{
  "model": "self-supervised image encoder",
  "dataset": "photos of plants and fungi (iNaturalist)",
  "train_examples": 45211,
  "image_size": 32,
  "crop_scale_min": 0.3,
  "horizontal_flip": true,
  "color_jitter": 0.4,
  "method": "simclr",
  "arch": "swin",
  "norm": "layernorm",
  "norm_position": "pre",
  "activation": "star_relu",
  "mlp_ratio": 4,
  "head_dim": 64,
  "fused_qkv": false,
  "bias": "none",
  "qk_norm": true,
  "layer_scale_init": 1.0,
  "parallel_block": false,
  "dropout": 0.05,
  "inner_norm": false,
  "drop_path": 0.1,
  "patch_size": [2, 2],
  "depths": [5, 5, 5],
  "widths": [64, 128, 256],
  "projector_hidden": 1024,
  "projector_out": 128,
  "projector_hidden_layers": 2,
  "temperature": 0.3,
  "init": "trunc_normal_002",
  "residual_init": "scaled_by_depth",
  "optimizer": "ademamix",
  "lr": 0.00085,
  "beta1": 0.8,
  "beta2": 0.999,
  "eps": 1e-08,
  "beta3": 0.999,
  "alpha": 4,
  "ema_decay": 0.99,
  "steps": 8700,
  "batch_size": 128,
  "epochs": 24.6,
  "lr_schedule": "cosine",
  "final_lr_fraction": 0,
  "warmup_steps": 1740,
  "weight_decay": 0.3
}
Rows from block 3 of a small self-supervised image encoder, named by matrix and row number. Rows with one number belong to one neuron. Each number is 50 + 15 x the weight over its row's rms, rounded and kept within 0 to 99. All counts start at 0.
After each neuron's rows are labels from the 100 images, of 14976, where the neuron reaches its highest value: "colour at peak" is the nearest of a few named colours to the mean colour under the peak. Only what is clearly more common there than usual is listed. The data: photos of plants and fungi (iNaturalist). In brackets: how many of the 100, against the usual share in percent.
# fc1: MLP up (model.blocks.3.mlp.fc1.weight, 256x64), inputs 0-63
# fc2: MLP down (model.blocks.3.mlp.fc2.weight, 64x256, transposed), outputs 0-63

fc1.129:63 61 47 70 54 68 36 55 76 48 01 42 46 58 58 18 37 59 24 31 43 53 51 47 24 58 46 42 43 65 52 33 52 39 67 43 26 72 47 55 37 60 51 40 78 52 53 39 27 38 50 51 59 70 52 52 51 18 69 35 56 46 41 70
fc2.129:45 31 39 38 59 32 49 36 45 59 60 69 90 59 46 63 46 64 56 37 61 48 29 40 47 27 56 63 45 46 68 61 52 63 45 69 54 22 34 38 55 30 37 55 21 41 49 44 87 89 57 56 31 68 58 61 43 44 40 72 45 48 62 31
colour at peak: green (30 vs 6.7)

fc1.135:45 24 62 53 65 67 58 59 48 54 40 16 54 27 47 31 49 68 56 45 72 50 61 51 33 54 25 57 33 66 50 47 47 47 39 56 32 48 16 37 44 49 53 44 47 58 28 57 56 59 43 58 28 38 48 68 41 12 63 49 48 56 98 72
fc2.135:73 19 49 48 54 56 52 51 52 47 59 30 45 30 61 44 40 31 37 46 64 68 39 32 60 42 49 46 67 47 55 21 51 36 40 65 43 50 86 32 71 67 63 37 40 50 22 54 58 65 76 71 56 59 35 21 36 53 37 57 80 63 35 67
colour at peak: red (25 vs 0.1)

fc1.218:55 37 51 58 60 40 69 62 32 52 53 52 40 39 39 36 50 51 67 48 36 45 30 46 62 48 24 55 64 27 59 51 51 53 64 54 38 34 36 54 48 48 43 60 50 30 63 56 59 14 40 63 56 48 51 60 84 04 45 57 68 52 48 99
fc2.218:50 41 63 32 59 44 38 16 60 86 36 82 75 51 44 32 41 76 56 38 56 53 66 44 48 42 54 48 21 67 58 32 60 54 50 67 57 43 31 39 47 51 39 29 63 64 63 40 42 79 42 55 35 51 61 64 41 45 79 27 38 55 58 28
colour at peak: red (33 vs 0.1)

fc1.117:25 39 47 34 46 47 69 66 63 38 40 50 41 45 55 46 69 72 57 51 45 58 34 38 42 58 43 27 49 77 59 48 31 53 46 43 29 60 37 68 34 49 56 30 59 66 23 67 29 96 29 42 77 62 54 51 44 20 41 42 36 37 53 71
fc2.117:39 70 36 39 62 35 55 74 30 24 72 34 64 33 37 31 66 80 55 29 42 39 59 42 47 72 27 33 36 48 59 54 20 81 51 67 63 61 61 67 49 78 52 40 42 48 38 40 49 42 31 58 61 41 58 64 52 67 56 58 36 47 56 25
colour at peak: purple (40 vs 0.1); pink (36 vs 5.2)

fc1.52:29 45 64 54 54 96 53 63 72 74 35 23 43 31 46 48 47 58 27 25 60 72 56 62 24 50 54 58 25 70 50 53 36 42 48 47 57 66 51 46 32 35 45 55 50 54 35 60 51 59 30 53 25 31 46 74 67 40 54 37 41 43 51 81
fc2.52:54 48 21 55 58 58 46 44 36 18 62 53 76 51 70 39 63 33 53 29 65 51 46 26 44 47 23 38 54 51 60 29 63 64 38 57 26 50 56 44 51 65 61 67 31 49 53 23 70 35 55 75 63 70 66 28 33 42 34 52 73 75 57 67
colour at peak: purple (47 vs 0.1); red (27 vs 0.1)

fc1.86:53 55 57 44 48 36 66 33 54 49 39 57 75 54 27 40 50 65 63 44 23 42 29 40 43 43 41 55 59 39 57 24 53 47 67 52 34 40 43 66 43 55 37 40 53 41 57 56 52 54 43 57 72 80 48 75 91 05 76 20 66 43 47 50
fc2.86:50 80 61 46 35 48 46 67 67 63 32 49 39 66 34 51 41 64 30 67 56 51 76 65 43 56 77 46 44 67 40 64 52 40 52 38 62 63 60 50 59 52 31 44 57 72 34 51 15 72 66 35 49 59 30 30 36 69 84 50 43 38 48 16
colour at peak: black (60 vs 5.7)

fc1.197:68 42 46 62 53 48 63 67 20 43 60 46 47 42 42 43 45 46 75 46 30 54 25 49 61 46 30 62 77 17 54 65 41 45 61 54 43 40 56 57 47 36 50 52 45 45 48 53 58 36 29 56 61 38 45 60 83 08 44 59 64 53 44 99
fc2.197:47 48 53 27 58 38 37 21 63 85 40 77 58 49 51 42 40 70 56 33 56 51 63 43 57 28 56 39 22 70 53 28 65 55 49 79 62 39 26 41 45 51 42 33 58 69 71 43 46 68 47 57 33 45 65 68 37 50 73 34 28 64 52 26
colour at peak: red (39 vs 0.1)

fc1.207:18 25 47 41 45 60 65 61 48 52 46 44 45 46 53 46 45 47 73 68 51 75 22 51 32 39 08 42 35 61 57 49 25 62 58 58 43 49 50 61 45 41 45 35 59 82 34 65 57 62 25 55 65 46 50 54 54 28 65 42 45 58 80 86
fc2.207:47 48 63 29 73 37 56 42 37 40 52 39 48 18 50 32 53 59 56 34 75 55 55 43 79 50 40 25 26 57 51 27 46 71 36 89 61 46 50 72 52 70 52 31 58 65 62 36 58 37 29 66 61 23 45 35 47 64 65 46 43 71 52 39
colour at peak: brown (61 vs 34.5)

fc1.151:17 39 46 38 47 54 69 64 63 36 49 38 67 74 44 47 55 71 69 35 53 44 41 46 11 50 31 34 26 64 57 54 37 51 58 41 36 65 50 57 38 48 51 28 66 62 40 64 27 88 30 37 64 71 48 54 39 37 42 44 45 36 65 78
fc2.151:57 62 52 44 83 29 58 58 24 20 59 45 53 42 42 26 56 88 57 28 39 46 49 32 59 53 37 43 65 44 63 40 30 66 59 69 60 31 52 76 45 92 45 28 54 53 32 37 49 31 35 58 74 55 43 58 61 37 59 43 54 42 49 51
colour at peak: purple (54 vs 0.1)

fc1.157:50 40 59 67 58 55 57 62 45 52 35 12 41 36 51 44 56 70 72 44 57 52 64 59 15 45 52 56 33 63 52 49 68 50 44 39 35 50 18 46 43 13 59 40 50 64 13 57 57 62 41 48 34 51 44 45 39 29 57 57 41 55 93 69
fc2.157:62 30 32 40 42 50 58 63 60 40 63 45 57 39 38 58 42 44 19 57 65 59 35 27 53 54 45 72 65 34 73 39 29 40 44 58 39 67 82 38 78 67 41 68 22 48 30 47 58 59 76 69 42 72 46 51 48 68 34 51 80 52 32 56
colour at peak: pink (42 vs 5.2); yellow (33 vs 0.9)

fc1.104:35 57 52 66 38 66 39 22 67 53 30 53 89 58 51 46 52 70 43 48 41 37 49 43 46 39 56 61 25 79 59 45 47 47 28 33 21 65 54 50 29 43 43 66 45 49 28 53 51 81 56 47 25 80 52 59 31 34 55 49 54 57 71 73
fc2.104:39 51 71 78 46 26 53 34 36 36 60 61 54 44 48 39 64 72 25 48 24 24 56 37 25 54 61 55 48 43 58 64 48 58 41 41 48 57 16 58 40 63 53 71 28 30 29 37 73 50 78 58 33 56 40 74 67 39 47 75 55 56 54 63
colour at peak: purple (38 vs 0.1)

fc1.4:69 42 66 51 51 57 63 33 55 52 54 32 86 26 37 42 52 75 48 34 57 37 61 34 58 55 33 67 48 37 61 29 52 49 52 55 21 46 69 32 71 66 51 46 42 48 18 61 51 64 68 69 26 59 43 58 43 11 56 47 64 59 78 53
fc2.4:52 49 41 35 52 50 53 65 68 41 60 95 63 64 61 67 56 52 27 38 63 54 40 36 42 26 36 46 36 51 67 42 40 47 37 40 54 82 39 43 39 81 45 61 20 76 46 18 53 45 62 50 58 81 42 65 51 61 39 27 53 61 39 52
colour at peak: blue (28 vs 0.1)

fc1.201:28 23 61 67 45 65 59 66 50 63 25 46 49 47 43 35 45 70 71 54 36 34 33 44 48 43 36 61 10 56 59 48 45 47 52 49 32 51 54 51 44 34 43 57 53 52 48 67 56 40 43 59 26 44 44 61 62 12 64 63 52 55 91 89
fc2.201:55 57 71 54 47 42 50 07 49 46 46 83 62 50 62 30 61 64 46 46 57 42 52 51 32 28 51 44 19 56 61 21 77 54 22 48 47 56 37 39 46 48 50 57 20 72 18 39 68 48 67 60 51 74 42 51 45 34 57 48 56 74 55 43
colour at peak: brown (67 vs 34.5)

fc1.178:64 78 54 64 47 66 53 59 39 59 26 18 33 54 55 53 64 50 99 35 57 76 79 71 38 59 57 48 45 62 44 56 73 49 45 52 44 28 62 48 40 09 49 43 59 62 40 64 32 45 37 40 45 48 50 24 50 44 56 50 37 40 54 44
fc2.178:28 32 45 26 54 53 42 71 62 40 55 64 49 49 56 59 49 46 37 74 75 39 40 37 73 51 36 30 42 58 41 52 30 53 42 61 50 66 54 49 65 75 67 68 60 75 48 31 38 85 73 47 66 31 29 30 13 63 55 56 44 66 41 51
colour at peak: yellow (82 vs 0.9)

fc1.96:55 33 65 52 37 47 78 35 37 69 52 55 91 48 27 42 40 56 67 56 40 37 35 55 51 47 31 64 44 07 56 52 48 36 69 42 45 39 52 40 72 44 41 48 41 58 56 91 46 71 64 53 29 60 44 64 65 37 54 41 68 24 48 45
fc2.96:23 60 63 40 31 50 43 53 57 49 56 58 47 87 47 47 72 55 31 53 71 50 57 59 49 58 65 39 54 81 50 69 56 45 33 28 41 54 59 53 55 55 49 41 42 68 25 27 49 78 65 25 49 63 23 20 09 55 51 60 53 52 65 50
colour at peak: black (62 vs 5.7)

fc1.133:66 47 55 46 42 69 66 37 52 64 58 53 60 25 35 56 47 40 60 29 64 72 54 50 63 58 25 64 47 29 53 26 55 42 57 51 52 41 54 33 95 47 37 52 41 64 62 42 52 36 51 67 50 36 38 62 86 61 70 10 77 59 46 38
fc2.133:55 46 40 51 36 58 59 70 65 39 68 22 51 36 42 64 35 42 27 59 67 50 61 44 49 80 28 52 44 44 60 54 24 48 42 49 37 85 77 53 79 74 33 57 27 51 49 60 56 69 62 66 52 33 38 38 42 78 56 63 58 41 31 28
colour at peak: brown (71 vs 34.5)

fc1.47:49 69 51 56 44 50 68 31 41 41 31 42 44 41 39 42 73 78 53 69 61 57 45 57 42 55 44 30 34 74 61 37 47 62 30 50 21 27 69 68 53 28 56 66 65 48 42 67 43 45 36 37 91 69 46 30 36 50 50 46 43 10 48 54
fc2.47:66 43 26 43 60 47 36 29 86 75 25 62 78 64 52 63 25 66 47 39 65 54 47 47 47 40 63 47 10 49 58 46 56 59 53 57 69 65 55 50 46 31 48 36 47 65 58 34 47 76 42 43 57 54 64 49 45 73 64 36 38 39 34 14
colour at peak: yellow (27 vs 0.9)

fc1.11:40 35 46 50 52 73 69 77 52 48 19 37 39 54 46 42 48 60 79 30 48 70 44 55 29 38 16 60 23 62 56 44 56 41 58 47 40 46 50 43 41 34 51 25 52 73 39 69 40 59 21 56 38 56 56 44 48 29 58 46 51 31 73 87
fc2.11:64 54 56 30 76 49 38 60 48 44 63 33 43 42 54 34 50 38 32 27 65 62 42 47 28 37 33 55 61 50 44 23 63 41 51 62 61 82 41 29 53 81 56 29 38 82 48 26 58 23 59 66 58 62 43 40 48 38 71 33 59 75 65 50
colour at peak: purple (30 vs 0.1)

fc1.171:66 56 81 50 27 47 59 37 35 59 65 58 58 50 40 41 70 45 52 55 26 50 34 69 62 54 54 56 68 26 42 42 76 23 56 07 50 58 66 45 79 35 48 46 51 46 44 75 45 49 59 41 46 70 31 51 78 40 45 38 82 39 41 45
fc2.171:35 24 58 41 42 68 77 76 68 48 41 73 28 32 40 46 53 56 73 65 64 68 14 55 73 56 35 53 32 54 67 43 65 47 34 47 38 43 40 52 53 43 39 42 63 74 43 35 63 64 28 38 75 53 40 36 59 37 45 31 66 39 63 69
colour at peak: grey (70 vs 44.5)

fc1.17:16 47 37 48 56 42 40 39 32 29 70 66 92 57 58 46 46 27 66 68 31 30 75 48 50 28 32 50 28 48 54 52 52 51 60 58 60 66 54 42 50 79 48 63 43 66 69 37 54 54 64 54 33 58 57 44 46 48 60 63 38 59 78 15
fc2.17:47 60 48 40 30 66 65 51 49 45 59 79 51 40 63 51 60 44 24 28 60 54 40 65 62 51 28 49 48 50 53 39 44 30 28 30 48 60 46 52 45 71 61 76 25 82 65 39 50 22 44 42 67 73 48 62 56 31 25 25 50 77 43 75
colour at peak: grey (82 vs 44.5)

fc1.57:35 42 58 37 65 48 61 68 42 23 50 35 53 44 48 34 56 63 42 40 50 62 61 45 30 62 45 68 57 67 51 49 24 33 57 54 47 56 51 36 30 82 52 17 56 59 30 69 27 90 49 41 46 71 51 55 51 17 52 45 44 50 84 68
fc2.57:73 67 29 42 44 50 43 50 48 59 73 59 26 64 57 61 59 16 63 54 34 52 55 48 61 36 76 51 84 38 39 55 67 59 60 48 61 32 73 27 42 31 50 55 43 39 76 40 50 28 59 47 41 53 61 38 54 62 18 31 62 51 16 49
colour at peak: yellow (36 vs 0.9); orange (35 vs 0.3)

fc1.67:21 42 40 59 52 56 69 52 51 41 36 48 86 61 42 44 57 79 65 38 65 42 56 45 31 57 24 46 18 54 65 54 36 59 49 54 21 47 69 62 34 71 47 42 60 54 28 56 44 53 30 53 55 76 54 57 39 32 45 35 33 34 86 67
fc2.67:55 54 63 45 81 18 52 06 36 35 53 52 61 25 50 33 61 79 37 33 43 50 51 39 66 53 56 47 56 57 53 41 30 70 50 69 70 33 22 74 36 86 55 40 58 34 38 41 50 58 40 48 70 44 56 68 55 46 58 57 37 45 45 53
colour at peak: blue (26 vs 0.1)

fc1.188:64 34 60 60 47 68 41 57 77 59 45 41 62 59 53 45 37 34 44 18 49 68 48 46 20 57 46 59 50 38 41 35 58 25 65 54 48 80 40 28 61 55 42 30 52 51 52 41 43 46 63 63 30 59 43 50 66 32 69 46 99 74 52 62
fc2.188:44 38 37 56 55 33 47 96 31 37 63 46 16 46 60 61 58 36 52 68 52 55 29 48 65 57 64 52 76 59 55 66 51 51 37 47 51 38 45 71 43 36 61 53 74 32 66 38 59 53 38 35 64 38 45 29 48 48 20 69 57 39 29 85
colour at peak: green (41 vs 6.7)

fc1.194:61 49 58 45 46 41 69 37 51 66 45 54 82 57 28 45 34 57 68 40 29 54 32 52 46 32 26 61 48 23 54 23 48 44 67 54 57 47 56 53 70 54 35 38 55 66 63 55 50 39 41 59 61 67 47 71 82 35 77 05 75 41 45 44
fc2.194:31 85 59 47 39 50 52 55 57 48 47 20 35 65 29 42 56 59 38 60 61 35 76 60 39 69 69 42 45 71 39 70 57 51 63 42 57 58 58 55 65 50 39 46 50 61 35 58 21 66 70 39 47 39 28 21 34 76 82 61 42 42 54 22
colour at peak: black (89 vs 5.7)

fc1.152:38 58 52 45 53 47 70 35 36 34 30 46 62 36 38 44 71 89 53 61 68 49 48 44 49 49 38 45 33 73 68 34 37 55 42 44 32 27 65 62 41 68 53 62 62 60 16 62 39 54 41 41 83 85 44 56 34 39 48 32 35 29 66 63
fc2.152:51 63 25 45 50 33 46 57 45 36 61 47 66 45 54 69 47 54 47 40 32 47 47 52 64 66 48 43 45 42 46 72 15 63 61 42 72 53 59 88 36 67 53 37 50 39 58 52 49 72 23 36 76 30 68 64 62 83 42 48 35 29 14 43
colour at peak: grey (79 vs 44.5)

fc1.90:40 48 59 35 70 44 75 58 38 15 45 41 60 46 33 25 63 78 60 43 73 50 58 43 38 61 34 60 51 60 59 36 36 43 60 49 38 37 54 46 36 80 52 32 60 62 24 50 20 69 50 40 64 76 47 45 39 30 50 38 45 52 82 75
fc2.90:58 63 26 59 27 55 40 62 45 55 70 57 21 52 61 73 50 16 50 61 26 46 40 48 64 50 76 49 83 36 46 76 58 52 54 39 56 47 53 56 43 32 50 74 42 30 72 42 63 42 43 44 54 41 62 45 61 60 19 48 68 43 12 63
colour at peak: pink (32 vs 5.2)

fc1.1:49 59 59 44 62 57 50 50 50 22 52 41 60 44 60 38 68 58 48 29 51 54 76 43 53 97 44 46 68 61 46 56 30 33 51 62 12 38 46 38 33 78 61 23 67 35 41 64 32 87 46 32 62 46 51 45 61 31 40 41 47 52 64 60
fc2.1:36 62 42 41 37 44 52 99 59 29 55 51 23 58 38 64 60 44 51 73 42 41 17 44 53 54 53 58 73 35 56 63 47 33 60 37 52 79 47 48 65 65 46 53 40 70 24 56 52 68 67 38 68 46 28 37 56 64 45 58 58 39 42 50
colour at peak: yellow (47 vs 0.9); orange (41 vs 0.3)

fc1.156:69 41 63 70 54 68 48 30 48 49 56 28 76 20 54 54 46 62 68 73 59 13 67 54 58 56 34 44 40 60 51 57 47 41 33 54 40 39 09 40 56 26 55 74 46 47 45 64 59 82 49 36 60 23 40 48 48 51 40 60 40 62 69 44
fc2.156:52 41 39 39 31 56 57 73 84 59 53 68 31 72 54 70 46 58 45 63 59 54 10 45 63 37 63 55 54 46 80 51 55 41 40 34 42 58 55 45 52 52 39 58 31 79 21 34 62 62 51 39 71 79 39 41 42 50 39 35 69 35 28 35
colour at peak: pink (35 vs 5.2)

fc1.5:69 60 52 62 50 73 43 48 52 41 28 50 64 50 51 43 63 84 54 34 59 57 59 43 34 46 52 54 37 84 57 24 59 52 23 38 32 37 53 47 28 30 50 84 47 56 27 48 43 63 46 45 37 85 59 53 29 12 52 50 52 49 67 62
fc2.5:43 28 49 69 50 16 51 69 40 34 66 51 50 46 56 43 44 58 25 76 43 38 36 37 56 52 61 56 65 49 54 76 33 51 46 33 55 52 29 59 35 70 69 63 44 31 21 39 54 93 69 37 54 58 48 66 46 55 29 83 57 45 52 53
colour at peak: yellow (44 vs 0.9)

fc1.162:25 47 46 48 50 54 76 52 49 32 41 28 70 52 38 47 66 83 71 44 59 26 52 44 39 42 12 41 35 56 74 38 39 54 47 54 13 41 56 57 43 62 50 63 59 65 26 66 43 53 47 53 59 76 51 58 33 41 51 39 40 49 83 73
fc2.162:55 54 66 41 80 20 54 19 38 36 48 61 60 28 51 42 57 76 27 44 53 53 53 45 79 64 57 49 47 55 60 43 21 57 41 56 62 35 41 78 37 94 41 48 52 42 45 34 39 49 35 38 83 50 43 68 58 49 53 42 39 41 31 65
colour at peak: cyan (48 vs 0.5)

fc1.106:50 30 54 68 43 47 65 78 30 44 65 47 53 54 49 50 45 30 90 55 20 42 22 51 62 52 31 62 67 13 51 62 44 43 67 50 35 44 59 39 47 50 45 46 52 47 58 58 59 42 45 52 42 42 48 60 89 15 46 61 73 57 44 78
fc2.106:38 59 46 23 55 48 36 42 67 76 57 94 32 51 60 55 65 61 51 22 56 56 41 49 57 41 61 51 25 70 65 44 69 47 36 56 50 47 19 34 31 49 42 38 36 72 80 26 53 64 46 44 39 70 69 60 45 52 50 25 38 63 51 38
colour at peak: brown (67 vs 34.5)

fc1.92:40 36 54 65 49 52 71 42 21 35 45 30 56 28 47 19 60 66 35 64 91 39 69 48 41 65 23 37 48 57 44 42 48 50 36 40 41 30 63 45 49 70 58 65 64 41 35 51 53 67 57 43 56 82 38 30 32 58 42 56 53 53 86 63
fc2.92:57 67 53 27 51 44 53 78 76 41 47 80 30 76 48 78 58 48 30 53 59 59 28 63 65 42 75 62 55 51 52 65 47 34 44 26 56 53 50 36 39 59 45 44 41 73 51 37 43 62 57 16 62 75 32 39 41 76 30 40 46 32 37 51
colour at peak: white (34 vs 1.5); pink (32 vs 5.2)

fc1.75:48 33 62 53 51 61 84 61 27 51 33 37 52 16 32 43 43 62 55 49 65 49 48 42 34 62 14 55 47 47 58 37 49 40 54 52 26 28 34 41 69 53 46 61 42 50 33 67 56 65 46 60 40 62 37 64 62 20 64 49 67 51 95 68
fc2.75:45 65 55 33 47 60 46 46 75 44 45 62 52 69 45 53 52 46 29 31 70 53 50 45 20 40 44 41 26 69 45 48 67 50 40 51 44 81 55 35 69 53 41 40 34 87 48 30 50 58 76 58 46 62 26 22 23 71 71 57 45 66 69 35
colour at peak: black (95 vs 5.7)

fc1.49:46 57 54 65 40 70 46 63 47 46 26 54 47 45 56 48 56 78 47 36 37 44 54 45 24 49 40 40 27 72 60 34 32 55 23 47 10 55 66 58 31 52 50 85 55 57 42 46 49 33 37 53 47 88 51 61 40 14 61 51 47 54 63 77
fc2.49:49 45 58 77 51 27 48 19 49 37 35 43 55 40 58 36 48 66 45 78 56 35 37 41 70 52 70 41 40 51 67 61 53 64 34 51 52 32 29 75 34 41 55 70 45 29 16 56 62 95 61 47 62 44 52 52 49 42 36 85 51 50 46 42
colour at peak: cyan (70 vs 0.5)

fc1.34:51 17 63 56 56 73 51 56 47 62 38 31 47 30 56 38 41 31 45 44 55 65 38 53 35 37 26 66 42 64 43 34 65 41 49 47 43 69 31 18 51 49 50 36 47 63 44 54 66 60 58 63 18 50 45 57 40 22 64 55 73 69 90 77
fc2.34:59 57 29 63 45 49 28 65 46 61 68 63 34 72 66 54 46 24 50 34 41 61 46 53 55 50 70 47 75 40 53 62 73 54 43 41 69 58 50 61 34 30 47 55 40 41 91 25 77 26 41 51 40 41 70 42 50 57 24 44 65 45 13 52
colour at peak: red (27 vs 0.1)

fc1.122:32 40 49 43 36 60 55 52 59 56 50 44 73 49 54 43 53 41 87 57 29 53 24 43 48 31 11 33 26 56 54 13 58 63 53 51 36 73 73 60 61 40 54 28 53 83 33 68 52 65 43 69 49 43 45 44 40 35 67 34 64 62 53 50
fc2.122:45 59 66 33 58 49 54 41 70 58 49 46 16 37 44 46 45 52 41 39 47 52 39 31 59 44 42 33 51 57 54 34 51 63 62 69 56 73 50 74 42 72 36 35 55 67 79 42 73 07 28 75 56 27 40 65 68 52 75 29 56 57 37 64
colour at peak: white (33 vs 1.5)

fc1.211:33 41 46 67 35 44 70 46 44 36 58 32 50 55 38 36 65 62 81 62 21 26 26 42 45 52 18 44 40 27 53 44 55 44 67 53 32 53 69 76 53 36 36 46 57 50 34 76 46 45 40 53 76 62 40 45 83 28 52 49 76 45 59 66
fc2.211:67 63 62 40 62 41 51 40 74 63 29 92 38 56 56 43 39 77 41 41 67 59 28 42 66 34 68 49 44 59 67 38 57 48 41 55 49 27 45 56 33 64 33 56 66 63 53 24 47 45 49 41 81 73 45 66 48 42 61 17 47 37 22 38
colour at peak: brown (62 vs 34.5); black (30 vs 5.7)

fc1.29:16 48 69 74 18 58 46 35 62 67 29 60 66 52 54 53 62 73 52 54 35 33 36 48 48 58 58 37 15 58 59 48 64 52 33 43 10 44 22 64 44 37 42 74 53 39 23 52 57 54 41 50 42 49 40 62 60 22 60 60 51 56 64 60
fc2.29:53 83 29 37 24 35 43 54 44 54 69 59 21 53 53 69 66 21 54 54 30 50 35 56 52 41 78 56 89 28 53 64 63 48 53 41 82 55 69 57 54 38 44 60 33 45 64 44 54 47 49 48 51 53 61 38 57 61 39 50 54 43 14 27
colour at peak: orange (46 vs 0.3); yellow (30 vs 0.9)

fc1.55:58 35 52 83 32 61 59 39 51 65 47 45 72 46 49 49 31 43 73 62 20 49 24 47 55 38 34 59 51 14 56 37 58 49 63 44 48 58 59 52 50 42 42 70 40 48 46 59 64 43 39 70 40 43 49 66 89 13 46 35 82 64 44 66
fc2.55:40 45 84 33 41 60 44 53 73 98 31 79 37 37 42 52 41 54 44 49 52 51 52 65 47 33 64 48 31 64 45 41 62 37 38 55 72 60 28 32 51 54 37 44 63 80 63 40 38 60 54 60 34 27 29 72 42 52 75 44 33 57 41 47
colour at peak: brown (62 vs 34.5)