From a checkpoint of a small self-supervised image encoder: depths [5, 5, 5].
Rows from block 5 of a small self-supervised image encoder, named by matrix and row number. Rows with one number belong to one neuron. Each number is 128 + 32 x the weight over its row's rms, rounded and kept within 0 to 255. All counts start at 0. Numbers have three digits each. After the name is the row's rms in percent of the matrix's.
After each neuron's rows are labels from the 100 images, of 14976, where the neuron reaches its highest value: "strongest on" is what is common among them. Only what is clearly more common there than usual is listed. The data: photos of plants and fungi (iNaturalist).
# fc1: MLP up (model.blocks.5.mlp.fc1.weight, 512x128), inputs 0-127
# fc2: MLP down (model.blocks.5.mlp.fc2.weight, 128x512, transposed), outputs 0-127

fc1.165 118:083091161126184128127136141087097118125201160071164098137105128150155135146087112094092141110141116151126106182117138090050106113100216139163115119215114137116167115115149137171057146117070119133142142128129142118094154153123183157144184091138103111117093158165116152135141099101075142112142119132155154161095087112143184089100159076190164115146095173170129141104119110112066137123193
fc2.165 106:132127134124156171159128133149172094107144116087160155139148093131104134204120140130163143148096105138080201118181090141112113170124105056164151146127197149093131119173098106107084138113107137164105127057133066109105116153138142078193135127164103117130106144168141113156082212107126163118163138137143068134136133134129113101159087064152125189062125128138099082113097172127160130148045
strongest on: class Liliopsida

fc1.262 177:183109150172138146192157103100098160128094120150131122134134160122081126076106155145087143101157073089132116156144122171150106185132162201159132123160151045153090110042097134094195057159110065105151124165116111160107139084131143132151128152085157109139121111121127061120155100110069075112125111129173140137102099159139143125098178127138131139191126154086104138111118140097144142162204
fc2.262 186:092152109072095127056154140200129139155138122124089148115137135082149102138127151150063144157163141115119126095086130123127134142129130134074130103101123158157167180143136159123134141133129141161068157127145132130116071129154143113105129086170142169132088097095157187149152228111174199125134128129062161076173166128143104141105102134111111103139121087105155137112145074148046182082044
strongest on: class: Liliopsida; order Asparagales; family: Asparagaceae

fc1.251 088:157143099145148149162114151150139095033128152164067129166125128146061194118121169118109113119151040114146139190121111135061131198066148111095127149154139136150110097120103147150150147156085137110163136132147127075121146102150140142149132162113121115147132124125155124178146125049131189111105112210127126140072126080191123129156149110105178138124056177114094145180136166139140106091119
fc2.251 045:149146124169104102123093116142146076105105133101074148090127084149125137154084136119103175138172125154094119173127064094044175152127151098079151103100196224164151119138091099143131135170111109130123131157178114082114145115154141150133149148114115174120053115117193099112160142161123150120177122137117136082113163170129127117147179125100089136057119092116171091138101110175082181070150
strongest on: class Liliopsida

fc1.484 066:087105160081166103112149131111123104129145158130194099130075093125109140096128168157107113150166093143202054131069107120073133079120197117178163136215114129116140132171105135153092086093100140165141153146205142121126123113111138120119133122143143155106124132189125165151169161095088155112116099149120170082114109109120159112074140146091148120129113164126163144146134162133043141045183
fc2.484 052:139097138156065145107096180095130156130132079142083154091104090151108069134056109135157125118126153128102138142155112123142192126115179094132161104106216150133129115148114071179170084119155103099112096095142107159153177113091142184147139154113116128103096139181153129143072111146129153110184158073137059139172106148135103121191148149170102171058136126110181056150118125133172151150139
strongest on: class Liliopsida

fc1.310 141:124137148127136130212136114094141145107132123164106133161135138114117168065176171138095121175150042103158128130145132126122106200100214194176114161177133021150079102042108130124153089140085089138082126130128108121093087099140166130154114140104123112139144161154119095167130124049098138104114150172161157137126087119162126136128134129129159118171097154110067166148132148112120111139149
fc2.310 113:111176127138067144070120155160115160133137126125071107124126111091112103131065124174077120133183129105101101088104139086123160168127115155060146116125128209136170216086145164124107119111158117125122134157139156148087094134141137131109185092159139168097088091077110182145125169096167162113169127141078145111226171157137118165110124148104127120146109085077169140093132103127102177073129
strongest on: class: Liliopsida; order Asparagales; family: Asparagaceae

fc1.361 145:160111139163137141193127129126079169111102137164085108124154132133066148095112170150088132091185072099140089177153141126096119185121153197143134132163131083146092106046112133103186085148100073109163117176138136140142132106129170170137115129100176107130114108107113086106165085103080085085125070148160141157091096135147125125098177133105153132224114166107115130135138144097120127138213
fc2.361 110:128138076076117131067155113180150123127127091139089141087134104108132119155177124150048156171189112118098129082093115141111174160147122113076117077109176173147192179153123162115124133153122151157125108141153122139094096136154134106128115076158133167116078120085178184142113216136187159116150120111115189101147122132147127139115108139114093134113148072073165097111116093166075187079080
strongest on: class Liliopsida

fc1.230 094:109117169109102076176118125113084127102173176152081122145110110096108172106101149136143111138160051132155074177101151107041118122103208127135102145201114090138111157123124143131105145139053129131157142129130136090125127121100178207137190133131130144115123152096138132146170133093085182049129106174135123154053155103166144110086164150135163080141106167136139130119151139129110133103194
fc2.230 053:109135078206099153140077171104198140114119076125117163100161087111089121148107178135108162136144107110059153133116095088085194187145155122107194085118214175121138128142106168160136104119144026152124102140115109152122137130107132123168146121136150145095083129137122102149062178131184147098150130125154093106139126128137115160172168093123103166121127091114124090108116134106202161141108
strongest on: class Liliopsida

fc1.455 075:150106161114106203163186109182140105126118174088107147108107068085092150123103116114111129156202042125126072114206126091100143144133104163123105134119167152120155135124122075124143082147101187089083112119184163125149123142167166116133125148100155119140098139075164153139153126114091083076193102157162075159134155131177146091158128099150105146083156142080132088075146143090131121090150
fc2.455 101:145160116078151171078111092140110070103124103113146139145085130143186145120214080049097178119150213172127156117111085171182139114151135088194097111121124095149119143103135130051122139119116150138162146099113160085108118146158119107106128095135117115176124166103126127115112113119107080179132134139132179141125107135080168124145077128120073152111157083125164150073089149214135138105081
strongest on: order Pinales; class Pinopsida

fc1.260 122:135124126161149138197106126111102106105091172185076100164170149103079182069103179139108128133142048116165117157156134095101106172106187168121121197166125083162084121060130109093160122150062107139135143160129130098134115078131159170125135156128147110140119103121132098146174102073077149091118111209139095138097092127148111135105141116088156099177083163135094155157155136105109104127189
fc2.260 083:129151086111103141066161105138125106122111094113094112116112125121101123124103079149059131165164121117107098110129124077136173177145150102059145080125182214123190176140140154163136151139126122135118137129125173124086083130141124098138189088116100176073063114093152168176111164115183177112175151156096163112158146132188157164160152101114103122098116077099177120153082105149121180074112
strongest on: class Liliopsida